config.toml
model = "sound classifier"
norm = "layernorm"
head_dim = 48
bias = "none"
qk_norm = false
moe_every = 1
experts_per_token = 2
layers = 10
muon_scale = "original"
adamw_lr_other_params = 0.0011
gradient_noise = 0.3
batch_size = 512
Rows from block 3, named by matrix and row number. Rows with one number belong to one attention dimension. Each number is 128 + 32 x the weight over the matrix's rms, rounded and kept within 0 to 255. All counts start at 0.
# q: attention query, key and value (stacked) (model.blocks.3.attn.qkv.weight, 576x192, the q third), inputs 96-143
# k: attention query, key and value (stacked) (model.blocks.3.attn.qkv.weight, 576x192, the k third), inputs 96-143
q.87 [149 195 175  75 150  89 104 139 108 185 117  93 107 106 107 129 134 118 117 127 146 173 108 152 158 119 153 145 179  91  63 133 125 153 172 146 149 135 118 149 148 106 173 140 135 128 208 114]
k.87 [ 79 124 147 168 135 154 115 150 138 203 146 164  92  80 122 170 164  86 157 190  91 131  65 112 173 103  65 195 146 104 163 108 115 141 160  67 140 143 114 172 209 107 113 129 143 109 111 185]
q.88 [130 112 174 209 109 115  86 103 131 131  97 107 131 136  96 116  90 113 121  82 138 108  96 132 125  68 114 120  99 142  92 163 162 146 126  97 172 118 125 157 121 124 143 171 142  96  95 125]
k.88 [116 123 129 106  68 102 138 119 115  91 113 183 138 130 105 113  53 131 165 103 106 103 114 131 171  88 125 108 157 165 158 116  99 108 193 131 173 168 148 103 104 123 122 154 119 122 102 120]
q.89 [ 75 120  97 175 124  90 133 114 141 139 114  85 109  96 102 145 180 117 160 102 116 137 192 114 126 160 133  69 151 148 183  95  72 139 106 124 101  67 104 137 150 113  83 123 136 134 126 120]
k.89 [143  92 124 143 101 138 122 119 138  49 144 137 127 129  91 131  98  95  63  80  83 122 146 140  78 150  95 135 175 121  79 155 173 105 145  83 141 136 163 119 145 169 100  98 123 138 155 156]
q.90 [124 128 138 150  93 145 129 174 115 120  94  92 157 175 141 159 138  81 118 200 181  92 131 153 100 168 149 141 104 182 145 147 167 121 138 150 149 190 151 132 110 180 131 123 145 105 119 169]
k.90 [124 142  61 126 126 115 135 164 101 139  91  84 120 144 141 117  99 180 174 156  82 131 137 130 112 122 173  99 161 170  91 159 136 102 122 100  87  73  91 128  59 143 151 101 119 153 173 135]
q.91 [110 161 207 153 169 134 138 134 129 152 115 149 128 113 105  87  95 102 104  83 134 157 151 148 164 149 138 145 186 201 112  99 124 159 109 104 110 142 119 160 143  91 148 110 103  78 133 158]
k.91 [106 107 165 133 140 167 117 127 117 111 102  85 118 121  97 125 127 204 102 180 163 125 136 116  83 134 130  67 113 123 121 101 130 159 120 108 143 105 106 171 132 151 135 104 120 175  80 143]
q.92 [159 150 161 137 112 130 125  26 109  75 103  93  47  94 149 208  89 177 156 100 167 104 112 161 119 110 106 122 120 128 136  80 156 108  85 136 121  26 169 142 101 122 107 158 140 175 106 122]
k.92 [130 160 122 168 105  91 123 138 160 172 149 111 124 159  42 120 114 133 141 107 118  98 100 130  81  94 134 162 110 181 113  98 148 105 115  90 144 149 204 120 135 106 148 202  83  88  79 168]
q.93 [176 148 192 132 114 197 147 104 172 153 139 111 113 145 126 109 117 158  90 119 116 165  74 110  68 148 153  44 132 174  96 221 129 160 116 101 210 140  84 139 107  75 140 167 121  88 150 114]
k.93 [ 88 104 121 173 100  75  56 105 171 168 126 149 123 116 160 119  73  76 167 142 102 154 112 105 116 126 170  88  73 179 135 148  71 169 143  89 180  95 147  89 128  82 130 106 121 149 106 110]
q.94 [ 81 154 129 157 106 118 131 108 126 141 120 146 106  76 144 145 159 148 105 117 163 191 145  82  82  99 119 129 105 123  82 162  93 108 113  87 130 114 139 191 104 113 101 150 102 159 197 134]
k.94 [141 111 136 147 189  89 147 101 173  94 122 156 129  79  70  99 143 126  88 132 169 147  87 153 170 114  88 152 107 163  74 107 112 169 168 113 171 141 172 116 123 159 136 108 135  55 106 148]
q.95 [112  53 182 149 170 105 145 189 148 105 150 133 111 127 159 124 139 120 140 117  81 192  96 123 134 176 168  98 131 129 146 115 134 119 121 134 218 140 172 113 202 142 215 165 113 122  96 164]
k.95 [145 132 137 172 173 132  83 103 178  96 109  99 147 103 108  74 161 130 115 131  74 120  90 156 107  53 173  56 180 132 104 178 116 162 158 137 106 139 181 148 184  76 147 139 122  90 198 115]
q.96 [147  80 144 164 149 142  97  83 170  93 140 136 104 108 171 140  99 110 117 189 205 137 124 124 197 135  55  98  87 126 166 107 114 139  85  89  90 170  89 100 154 152 108 104  91 126 118 130]
k.96 [123 100  76 119 126 157 115 117 146 171 136 141 113 122 154  96 121  85 122 169  85 114 154 173 147 124 129 134 118  60  80 152 131  97 132 175 195 125 100  98 140 194 109 151  96  95 160 207]
q.97 [125  97 173 108 126 113 193 124 103 137 192 212 169  87  77 109 161 111 135 137  75 152 168 127 110 186  70 111 162 189 156  99 122 188 182  66 109 180  88 136 180 108 151  35 105 174 114  98]
k.97 [100 181 171  58 196 112  97  85  74 126 110 141 102 141  83 118 118 118 101 149 145 124 115  84 103  97 128 125 179 124 106 104 128 145 141 187 172 137 106  72 144 127 173 151  95 127 142 167]
q.98 [124 115  80  84 154 133 145 119  74  68 141 145 132 156 113  60 100 160 148 165 100 162 124 171 132 116 159 114 137  66 171 118 134 137 149  84 147  70 153  75 122 161 181 140 104 182 156  99]
k.98 [120 149  94 102  73  84 135 167 165 202 104  77 121  78 177 128 124 148 164 108 144 133  72  93 153  95 138 136 125 131 101  84 140 118 131 139 116 127 192 155  89 128 123  98  99  95 143 121]
q.99 [100 140 144 140 131  87 101 111 131  42 123 119 132 109 143 146 148 144 104 144 162 120 146 143  84  93 148 113 176  43  91 127 129 164  98 153 132 132 145 124 107 140 124  97 118 163 116  99]
k.99 [112  99 127 131 109 135 150 161 150 155 151 152 155  96 126 104 120 114 174 142 137 122 134 152 176 118 128 139 125 123 133  60 127 156 100  97 148 189 129 131 128 104 101  96 178 113 143 111]
q.100 [156 161 133  78 125 171  46 102 105 162 105 168 125 148 126 130  63 154 165 117 114 150 122 149 109 152  70 113 105 151 138 181  76 137 109 101 143 122 158 168 156  93 195 175 122 192 119 142]
k.100 [113  93  53 118 101 120 125 145 139 158 130 119 136 107 174 112 135 157 111 139 118 128 171 113  70 111 116 108 142  97  99 141 167 172 148 119 148 104 177 113  83 181 132  84 170 135 143 171]
q.101 [126 115 108 176 162  83 190 165 186 172  87 141  90 147  78 149  51 183 167 128 134  86 179 146  95 112 182 169 135 152  96 105 120 106 154 101 130 125 179 154 121 113  93 153  94  82 116 114]
k.101 [122 105 133 164 171 103  61 124 176 121 149 129 130 102 134 146 146 184 109  50 155 123 167 161  87 110 146 113 126 159 134 140  96 150 147  81 167 117 146 138 142 135 122  71  89 160 150  92]
q.102 [119  51  61 140 127 136 103 146 113 145 157 133 125 100 144 154 153 114 149 137 115 134  96 118 124 149 102 132 123  99 127 148 150 127 133  96  75  64  73 140 111 123 127 106 130 183  94  77]
k.102 [135 105 165 135 102 154 136 132 116 109 118  85 142 153 125 184 175 142 112 138 116 148 161 163  81  62 126  84 123  96 156 100 158  63 150 204 186 148 152  86  92 123 173 139 140 149  94 125]
q.103 [110 152 133  95 133 102 161  88 154 118 170 136 149 150 124 114  71 163 143 137 114 145 161 168 146  93 130 200 231 124 160 154  89 160 152 139 126 100 122 185 104 176  92 133 145 121 137 111]
k.103 [127 143  86 139 122  90 160 179 136 170 158 111 114  96 181 144 112 126 121 126 128 143 150 130 128 137 114 149 119  84 176 125 115  74 116  60 157 195 148 117 128 172 203 155 120  42 124 159]
q.104 [130 136 116  88 108 182 131 150 139 122 136 127 105 115 107 174 125 113 137  98 120 107 151 180  85 173 125  67 123 123 133  56 135 153  99 112 174 135  94 153 162  94 148  52  65 122 117 139]
k.104 [163 154 122  91 125 174 176 111 155 146 132 105 160 122 162 104 145 178 130 183 123 148 107 125 165 112  89 192 179 150  94 116 179 121 157 130 119 116 102 155  86 187 106  93 172 163 109 116]
q.105 [162  88  49 139 113 104 130 169  92 140  76  98 109 125 115 115 102 128 141 135 131 115  97  96 100 128 217 184 108 106 132 107 166 104 120  66  89  83 133 111  99  92 142  80 114 206 111 128]
k.105 [ 79 130 130 182 104 109 229 126 112 168 128 155 141  90 142  85  76  76 171 118  85 153  98 147 122 130 111 117 101 110 119 113 114 134 118 100 172 212  72 114 122 129 164 152 193 151 131  88]
q.106 [118  88 165 101 139 106 104 120 165 130  94 151 160  90  98 117 139 127 116 131 185 108 102 134 175 134 151  62  90  98 169 153  47 165 153 143  93 190 108 157 175 122 144 111 118 109 149 136]
k.106 [102  91 142 134 159 144 146 115  84  88  77 146 123 164 138 129 171 132 119 147  73 139 153 127 166  85 152 164 151  73 150 162 151 157 135 152 134 115 145 158 192 139  89  91 116 118 102 126]
q.107 [ 96 170 127 102  97 142 140 106 172  81  88  92 106  92  87 112 187 121 142 185 106 178 128 112  97 122 134 103 173 106 105 136 106  99  95 157  72 108 196 103  96 156 179 149 153 193 155 176]
k.107 [ 53 147 130  76 168 137  99 135 128 123 128  85 105 166  84 137 113 105  74 102 106 132 161 108  77 119 172 127 145 106 151 126 142 106 151 155 174 170 184 127 204 181 118 119  86 115 119 183]
q.108 [134 197 112  92  93 163  86  92  93  89 105  59 142 149 162 162 126 151  93  84 137 132  98  97 200 119 148  70  94 142  99  54 103 129 135 154 101 126 101  69 105 105 128 117  76 146 134  56]
k.108 [135 128 109 119 122 180 103 154  94  73 107  94 160  97 106 122 135 147  87 152 155  99 108  67 125 105 171 125 146  97 129 185 167 202 144  88 151 117  88 106 140 135  95 156 139  91 166 140]
q.109 [120 154 124  86  79 142 123 120  83  63 128  77 174 178 140 112  67 116 173 182 102 149 122 108 158 109 140  94  92 109 229 106 194 164 146 104 101  74  66 139 109 166 143 111 140  75 102 112]
k.109 [153  81 188 119 106 178 109 195 127 145 167 131 168 110 143 153 119 153  90  85 150 113 164  82  97 105 156 115 194 118 111 134 159 179 118 110 129 103 156 107  78 236  97 155 111 118  97 177]
q.110 [107 127  87 127 127 147 172 115 119 125 117  74 118 134 163 149  96 131 120  97 128  91 151 120 141  76 127 107 105 134 135 123 175 120 120 117 144 176 114 131 144 161 119  95 129 206 138 154]
k.110 [122  73 106  76  86 215 147 127  67 168 147 183 132  91 113  95 153  93 126 170 142 109 114 130 100 148 137 100 140 171 136 119 107 104 112 112 148 137 102 186 135  82  85 119 124 143  91  84]
q.111 [ 72 147 129 132 111 111 153 132 118 156  40  85  89 136 143 108 180 167 172 129  95 143 135 107 107  53  84  31  93 103  76 148 114 103 181  89  89 124  76 129  96 154 116 161 186  91  90  90]
k.111 [104 148 176 142 158 153 118 103 178 160  98  96 190  91 102 119 106 147 141 117 153 114 202 140 174 164 149 176 125 110 202 103 109 146 158  68 146  79 164 132 140 116 122 170 142 125 170  64]
q.112 [152 118 179  80 173  47  89 160 152 107 117 133 117 135 137 159 125 125 119 177 160 117 149 176  83 112  90  84  94 150 130 123 116 132 116 139 121 164 156 108 123  96 114 165 143  66 130 129]
k.112 [145 161 107 160  94 103 120 169 165 150 192  91 141 105 123 136  83  96  91 184 153 113 169 123 151 130 120  93 121 130 128 180  76 177  39 136 111  83 117  98 114 159 150  98 134  81  71 117]
q.113 [159 143  81  94  95  93 179 130 112 161 146  76 144 106 126 125 154 105  90 135 139 165 172 145 147  87 156  66 132 149 157  95 107 100 168 191 102 160  98  57 139 142 158 100 160 138 142 137]
k.113 [140  69  92 113 160  90 102 127  95 122  77  74  94 112 108 106 136 129 121  91 202 137 190  92  95 113 130 143 143 152 173 136 145 124 132 149 151 139  93  93 115 117  66 102 139 113  92 115]
q.114 [ 90 100 136 174 151 149 150 117 125 146 129  95  97 133 115 107 166 154 158 136 183 151 170 144  99 137 129 100 148 145 164 126 140 108 147 149 157 105  95 161  89 157 109 131 108 185 114 113]
k.114 [101  83 106 161 130  81  80 172 147  97 140 112  82 114 129 116 162  81  99 118  73 143 101 144  65  98 216  75 175 144 170  73  95 158 144  84 125  79 140 153 130 131  96 102 142  95 157 112]
q.115 [179 103  58 138 108  94 150 161  75 166 122 134 161 145 156 181 139 175 162 176 142  79  87 106  96 102 131 177 147 110 106 136  95  75  73 117 108  86  99 111 138  97  89 131 147  63 122 158]
k.115 [116 136 190 189 144 148 105 114  94 170 121 101 136  35 176 134 115 128 169 136 129  32 123  84 122 159 125 170 110 123  93 124 132 103 141 110 101 110 107  79  87 127 155  71  78 150 166  84]
q.116 [162 108 134 144 129 147 183  66  98 137 177 182 123 109 104 169 117 137 169 165 136 118 151 106 106 109 157 156  86  91  82 150  80 118 153  84 157 137 103 163 136 156 140 148 149 167 117 125]
k.116 [161  47 111  93 123 126 136 147 134  75 136  98 165 125 143  70 130 125 224 131 137 170 114 139 150 124 176  96 152 156  46  94 171 138 134 155 135  99 101 117  56  88  92  94 132 103 132 150]
q.117 [140 137 101 100 155  94 143 138 147 129 102 115 159 177 119 126 149 174 109 165 143 127 139  97  79 147 204 134 146 132 121 120  62 148  70 122 153  96 126 163 167  89 131 158 152  72 132 133]
k.117 [ 73 101 118  63 138 199 115 171  89 130 174 116 110 170 130 154  97 120 111  90 143 168  98 116 169 121  56 136  55 133 185  83 178 165 162 124 165 207  90 124 124 151 157 186 148  88 140 140]
q.118 [115 126 133 101 124 148 212 186 131 131  70 122 163 100 128 146  68 137 108 128 124 154 163 152  87 138 171  79  55 152 178  94 113 205 149 149 131 124  79  85 127 111  85 150  76 115 143  92]
k.118 [172 154 127 123 126 177 142 141  72  55 180  78 178  98 113 120 131 166  63 129 165 120 152 124 109 105 177 132 150  91 138 176 100 163 156 150 121 148 186 155 145 142 140 175 167 128 128 149]
q.119 [131 124 193  34 138 111 131  90 132  80 131 157 100 148 128 184 100 113 169 158 159 148  85 139 127 147  89 169 116 113 152 137 124 210  80 180 149 165 127 123 127 152  79 108 113 161 139  96]
k.119 [ 79 148  87  57 122 143  69 148 143 140  93 187 143 110 151 149 120 162 144 108 145 120 101 181  83  59 184 171 110 174  90 146 127  68 129  95 126 109 125 131 149  65  92  91 139 146 170 152]
q.120 [ 83 146 131 121 105 105  85  85  79 106 123 125 133  63 108 141 133 133 127  89 155 148 172 197 117 143 160 115 110 138  86 149  68 146 158 124 156 119 137 115 123  99 141  88 181 114 146  97]
k.120 [113  97 194 149 122 151  84 124  90 108 155 167 106 142 166 166 193 115 130 149 166 146 140 140 116 110 119  46  95  97 123 197 102 125 159 113 114 149 172 106 150 105 124 137 131 113 105  92]
q.121 [142  87 160  91 129  84 160 114 106 115 129  57 138 195 105 157 140 106 146 141  91 139  89 154 156 118 172  98 136 145 149 103 101  91  98 104 167 180 128 124 183 115 162  92  83 123 122 115]
k.121 [206 192 185 154 144 130 122  79  96 162 230  89 102 147 117 160 209  92 159 154  97  77 143 108 167 129 161 179 116 108 125  70 224 159 110 140 232 134 119  89 165 147 161 140 145 164 135 127]
q.122 [ 91 161 144 164 111 103 109  97  97 116 130 209 147 127 128  97 104 131 151 113 169 101 137 130 123 162 146 167 131  93 154 131 126 147 133 141 136 176 200 121 100 116 146 119 146  78 199 150]
k.122 [118 112 115 127  90  93  80 200 159 159  62  72 132 120 156 124 220 141 146 133 122 132 145 116 146 169 162 123 189 101 129 111 140 132  85 175 162 102 102 144 109 135  73 141 180 119 149 111]
q.123 [ 83 129 141 111 145 108  92 170  79 144 176 113 161 131 139  96 106 148 129  98  63  79  91 120  55 111 146 153 152 160 158 149 136 135 123 138 129 149 144 114 133  69 132 175 135 115 142  63]
k.123 [121 116  70 137  88  82  74 180 123 159 161 133 114 135 132 151  94  98 158  78  98  78 153 138 195  90 119 116 142 162 153 108 112 120 125 108 169 126 155 149 110  91 123 129 110 104 178 115]
q.124 [119  70 144 114 119 140 108 112 120  74  88 108 113 107 147 122  74  85 121 167 137 137 129 151 134 117 143 100  67  60 124 154 175 129  90 100 140 120  37  60 151 108  94 152  90 149 117 122]
k.124 [165 118 139 114 136 128 190 103 113  97 141 123  74 149 203 163 187 128 148 113 157 122 113 126 130  87 175 120 135 108 186 113 118 147 158 141 100 155 165 112 156 111 111 163 120  60 125 155]
q.125 [112 122 128 139 137 163 129 134 144 125 158 110  55 129 166 126 123 130 123 150 115 152  70  87 121 133 141 138 130 105 124 125 176 108 134 111 138 150 150  65  90 141  98 144  92 186  94  84]
k.125 [140 126 145 177 114 109 104 140 142  99 129 143 137 172 107 158 145 128 184 129  73 114 141 157 120 167 107 134 105  49 115  64 162 136  82  72 110 138 106 135 184  69 133 154 151 116 151 126]
q.126 [ 97 112 122 136 196  73 150 119 171  78  62 152 160 128 173 125  87 187 112 110 110 136  92 130 163  91 107 125 103 113 116 106  61 129  78 195 110 104  70 130 124 121 105 132 132 113 159 130]
k.126 [174  42 126 130  33 217 108  95 142 120 139 110 128 120 119 115 150 115 130 142 133 135 151 145 166 134 159  97 138 166 144 118 130 173 166  96  84 102 104 160  67 193 111 178 139 145 147 152]
q.127 [ 71 189 128 117 164 147 153 161 115 145 153 156  77 118 111  45 105 109 151 171 128  80 137 135 125 172 145 150 121 157 119 164  90 139 142 113 174  96 110 199 160 134 131 153  98 164  82 135]
k.127 [119 165  95 146  70 157 187 111 147 127 101 103  95 120 224  85 112  62 118 106 100 139 113 168 110  99 151  13 120 127 121 163  77 151 110 159 141 109 137 128 118 126 128  88 105 118 137  77]
q.128 [129  77 155 146  40  88 134 103  82 142 146 107  78  72 111 155  56  92 103 112  98 177 137 134 142  92 131 111 150  85 144 178 127 109 111  89 150 147 115  69 170 152 113 147 115 127 114 130]
k.128 [112 151 171 141 162  59 141 104 151 111 203 168 175 152  52  77 128  78 139 134  87  93 145 146 107  80 133 110 160  95 144 127 143 123  80 105 105 128  95 102 100 107 121 164 138 161 110 159]
q.129 [147 120 138 168 144 141 157 159 118 151 147 193  99 137 121 154 123 124  66 115 113 144 115  98 151 136 142 136 112 116 164 180 152 154 178 119 153 127 178 107 121 101 106 161 132 146 103 147]
k.129 [ 93 168 107 166 174 174 199 126  97  51  99 130 171 121  79 104 138 113 164 109 150 169 128 110 111  86  72 101 106 120  49 161 138 111 146 137 135 178 188 127 118 165 171  87 184 107 172 151]
q.130 [107 179 121  71 129 147 122 133 101 137 106  79 133 140 139  75 166 116 169 135 102 198 114 104 138 115 104 113 106 153 155 145 103 120 127 144 139 155 182 102  94 184 123 104 145 132 173 114]
k.130 [ 98  96 172 165 178 128 169 171 147 128 184  76  41  79 126 132 126  74 136 139 140 164 116 166 122  98 113 151 122  80  84 144 106 147 103  97 144 154  86 156 129 124 110  77 109  77 125 141]
q.131 [104 150 137 133 106 120  60 120 151 110 122 147 116  92 105 155  36 127 129 174 132  96 191 162 147 130  82 117 124 130 156 149 149 115  86 111 150  97 127  99  72 153 145 171 112  98 151 136]
k.131 [135 109 145 143 151 110 134 111 133 123 153 147 191  66 149 166 151 141 122 167 133 172  97 115 130  69 116 125  91  95 114 152 152  89 167 145  98 139 139 118 152 125  84 149  66 125 138 178]
q.132 [159 126 137 119  80 149 152  94 152 130 122 100  70 140 158 161 115  96 129 119 129 115 108 105  71 111 158 188 131 139 184 202 175 164  65 146 116 102 205  81 139 168 165 130 193 147 129 160]
k.132 [ 60  91  81  69 110 121 168 131 161 186 119  79 187 166  95 182 113  74  91 135 167  83 131 129 140 120 119 148 164 149 113 155 118  40  88 105 174 176 133 173 114 163  61 106 138 182 134 190]
q.133 [ 83 153 107 158  77  63  94 181 147 142  54  92 148  80 139 133 134 190 153 132  90 150 152 145  74 108 154 153 117 118 160 123 123  94 120 216 150 116 137 100 140 130 185 173 144 121  84  83]
k.133 [160 135 101  86 161 161 128 139  67 108 196  76  84 122 168  93  80 133 177 148 125 131  64 140 141 124 142  94 166 156 165 144 100 128 135 113 129 185 132 141 125 120 184 135 138 134 197 179]
q.134 [149 145  42 150 157  82 154 167  95 109 157  39 162 154 106  66 177 138 183 140  88 141 136 101 102 106 151 124 170 133 182 104 107 129 174  87 136 129 143 113 143 116 121 169 198  57 101 119]
k.134 [107  91 169 152  87  61  76 146 193  96  95 109 103 158 166 139 116 113 100 113 115 141 152 185 119 126 138  94 146 167  85  75  88  89 153  71 125 113 199 135 116 109 120 126 101  96 204 143]
q.135 [187 131 120 147 157 105 135 152 138 153 110  97 156 122 168  41 132  83 107  96 127  91 167 214  96 105 118 124 112 123 168 110 142 123 127 111 111  92  63 151 130 144 115 217 118 124 156 127]
k.135 [116 174 147  85 156  57 120  63 150 112 142 141 146 173  90  96 131 149 146 115  88  84 136 115 108 112 117  96 128 165 132 113 119 174 148  87 112  74 127 167 167  91 151  89 115 126 164  97]
q.136 [148 155 149 148 114  96 108 104 193 137 108 108  96 101 154 117 146  99 116 132 128 152 165 112  95 118 140 153  70 105  71 140 119  86 109 128 114 101 177 105 172 141 123  92  98 125 142  99]
k.136 [175 132 166 130 132 186  75  98 152 116 141 130 114 114 102 142 157  91 156 140 104 119  77 165  65 156 136 145 179 150 156  90 113 142 140 108 131 146 151 189 145 146 147  99 137  75 121  49]
q.137 [136 154 159 111 106  97 180 101 154 100 107  86 108 174 187 166 148  84 160 155 166  90 149 191 121 116 122 117  66 176  71 146 123 168 132  55 132 117 191 157 133 153 143 140 112 154  93 138]
k.137 [157 130 156  62 121 135 143 113 117 125 128 156 178  97 118 193 145 133 132 164 115 118 115 186 148 120 126 123 155 109  95 162  83 132 146 167 120 154 150 187 127 146 194  88 154 111 170  80]
q.138 [ 80 128 170 164  72 122 131  24 120 103  72 132 170 153 120  95 132 181 105 152 170 132 126  96 156 147 122 125 170 180 103 154 143 133  96 105 148  70 200 135 130 171  82 150 115 137 115  85]
k.138 [115 128 123  58 157 112 167  89 131 121  80 155 131 108 151 119  83 114  86 116 116 182 151 147 125 112 130 123 119 102 188 104 100 191 107 146 140 168  99 180  89 100 147 173 109 125 106 121]
q.139 [154 128 161  75 127 110 137 104 137 121 174 174 148 161 121 109 136 143 116  93  88  77 132 127  81 137 137 137  83 111 154 135 176 149 150  98 123  85  91 177 129 133 147 154 137 102  94 107]
k.139 [152 157 118 126 182 143 109 140 144 168 100 118 126 132 149 124 102 150  92 120 143  80 122 140 127 199 121 143  89  63 121  95 190 187  79 124 105 101 117 115 148 101 119 129 125 163 104  63]
q.140 [ 92  93 141 204 140 154 129 157 135 140  80 165 139 152 173 151  92 118 124 128 135 124 167 149 179 170  96 155 136  94 155 130 150 161 148 148 141 147  61  94 129 104  82  92 127 138  65  39]
k.140 [156 100 112  62  83 127 178 173 137 106  83  93 158 103 133 134 147 141  73 152 114 160 137 119 199 124 125 165 118 105 188 127 111 183 180 176 155 121 116 128 159 175 152 133 133  93 205 168]
q.141 [123  88 122  72 142 155  87  97 114  73 127  86 125 141 131 103 152 187 181 142  85 101 100 166 138  94 115  85 169 160 105 130  66 175 106 146 183 128 138 128 149 161 138 134 113 127 130 140]
k.141 [122 166 161 146 104  96 173 155 131  56  99 128 146  96 181 143  99 124  88 111 171 141 166 158 108 178 130 116 138 109  98 171 149 105 119 106 179 186 164 121 143 124 162 127  82  82  87 109]
q.142 [142 173 128 151 127 139 163  73 152 156 105 213 150 120 179 120 151 154 210 121 128  90 136 186 151 128 107 163 125 105 172 109 158 166  75 119 107  99  94 112 106 116 121 165 165 148 231 156]
k.142 [138 173 113 156 162 139 133 137 109  98 119 124 131 130 111 108  86 124  96 133 140 131 137 100 150 105 134 122 117 128 157 125 118 109 133 156  94 173 152  84 153 129 101 129  78 114 172 100]
q.143 [163 104 173 150 121 117 148 100  99 170 130 136 148 151 127 224  94 169 151 170 109  82 164 137 167 161 136 126  89 135 204 155 115  81 121  91 143 109 134  82 133 173 107  62  53 165 111  96]
k.143 [113 166 115 139 129 192 114 145 115 122 144 130 121 157 110 108 159 140 210 120 167 147 131 187  93 120 148 140  66  97 122 129  82 134 111 145 164 133 119 158 111 105 160 124 117 164 157 117]
q.144 [174 131  93 114 110 163 102 121 124 179 143  99 178 148 151 114  86 150 137  81 120  93  98 105 142 167 123 144 123  82 124 145 131  93 153 157  89 103 133 129 192 126 104 122 118 154 134 152]
k.144 [110  61 143 131  78 109 139  83 103 100 136 112 127 155  80 194 123 115  78 153 163  98 198 208 144 106 124 173  49 158 138 120 125 127 162 113 126 170 168 116 134 148 167 154  99 179 132 183]
q.145 [ 62 121 137  95 149 167  87  98 145 165 107 164  74 146 119  98 120  84 127 135 108  83 111 124 125 104 140 151 149 109 107 114 158 147 106 127 156 118 119  69 148  71 141 146 136 127  92 154]
k.145 [111  88  84 174  69 164 140 125 117  82 117 106 104 183 178 109 132 127 143 142  65 104  99 134 124  77 123 153 119 118 132 121 124 102  84 143 109 118 139 137 127 115 136 190 119 154 201 197]
q.146 [ 85  53 162 127 112 130 145 150 118 139  98 117 148 138 138 117 109 114 102 123 197  88 103  80  87  88  72 136  78 156 146 154 137 106 148 126 135 113  57 127 113 139 112 109 138 139 136 177]
k.146 [146 126 180 144 159 124 124 163 146 193 144 145 124 167 149 158 135 159 134 168 126 166 166   0 141 196 124 117  75 112 145 117 136 112 128  89 174 154 164 160 144 142 144  93  88 107 130  90]
q.147 [ 81 122 154  96 148 184 112  74 143 132 128 170 151 126 160 129 160  67 148 128 143 176 112 126 104 140  50 109 101 119  78 173  92 131 148  75 148 183 111 138 176  90  90 102 129 125 143 117]
k.147 [150 126 118 213 166 167 115 164  90 163 110  69  98 178 124 142 118 126 111 118 116 120 132 129 175 122 138  75 124 201 104 186 199 170 117 105 114 171 164 104 138 190  92 158 118 151 178 110]
q.148 [124 107 157 116 128 116 121  97  94 123 129 144 122  87 151 145 143 132  88  90 123 110 146 176 118  88 132 132  69 103 144 147  93  88 109  92 156 126  76 116 155  40 137 111  80 120 103 126]
k.148 [127 149 125 109 113 163 172 148 132 115 108 154 118 157  91 121  84  88 173 152 117 150 103 145 140 136 102  99 123 157  90 120  88 111 179 123 117 159 157 124 127 148  74 123 178 147 116 157]
q.149 [153  85 169 129 139 131 137 118  71  84 137  96 120 109 116 127 163 160 118 128 191 174 161 149 137 126 162 180 141 181  99 138 134 147 154 142 101 139 103 130 143 119 208 151 140 143  93 152]
k.149 [144  98 148 137 103 140 136 154 141  66  81 123 104 190 165 102 154 133 201 117 130 121 116 137 122 164 134 129 196 134 146 119 131 148 189 161 125 135 110  64 159  93 107 160 136 108  71 160]
q.150 [128 126 134  83 110 136 113 146 147  97 101 108  52 174  85 144 107 133  82 105 117 113 132 106 102 112  72  99 157 121 119 143 147 109 192 119 121 111  95 115 170  45  90 123  98 144 128 154]
k.150 [158 103  91 170 156 170 136 100 115 142 132 170 121 150 126 130  97 204 217 170  93 126  81 104  78 138 127 146 152 158 120  86 179  63 103 128 165 112 172 140 124 113 100 117 123 181 163  99]
q.151 [ 87 122 160 143 132  74 190 115 131 114 145 207 139 164  90  74  78 132 166  69 138 110 123 138  98 132 145 122 122 163  80 119 125 142  73  95 121  85 112 144 121 109 163 116 100 124 113 191]
k.151 [103 112 149 141 108  75 101  76 170  89 182 102 113  73  96 154 167 128 121 153 141  91 132 160 157  77 135 121 171 166  80 137 116 140 130 118 114 157 108 105  52 138  99  88 155 129 114  73]
q.152 [122 183 128 196 114 109 202 153 123 126  91 154 101  85 125 158 176 102 106 117 111 141 163 123 152 116  50 179 147 185 121 182  67 122 120 155 126  92  90 131 110 114 133 116  97 107 151 134]
k.152 [146 136 136 132 122 147 126 181 128 170 112 122 138 157  92 151 134 120  63 159 146  76  85  71 104 130  95 124  90 131 162 133 168 113 108 151 131  99  64 115 122 117 127 156 150 114 115 164]
q.153 [112 172 138 124 141 158 102  99 110  68 115 196 126 162 116 119  63 123 105 116 175  65 138 101 165  96 107  97 184  88 195 175 138  88 146 120 100  97 117 150 164 132 101 178 116 122 133  85]
k.153 [153 101 164 152 146  98 123 173 198 123  67 106 131 189  84 125  93 112 115 184  90  72 111 111 159 122  98 166 158  76 130 122 107 142 125 139 160 139 125 133 115 188 133 132  62 189 103 110]
q.154 [130 176  75 200 106 154 186 129 107  90 131 145 142 121  89 130 104 174 150 185 112 100 107 175 106 142  95  85 115  95 181  87 134 112 146 118  88 119 156 101 128 100 100 100 101 155 124 135]
k.154 [115  80 177 112 156 123 196 135 135 132 160 121 156 108  92 127 175  71 177 139 140 100 142  87 122 124 148 132 115 174 172 140 163 151  68  59 194 106 170 130 141 149 115 156 148  92  91 144]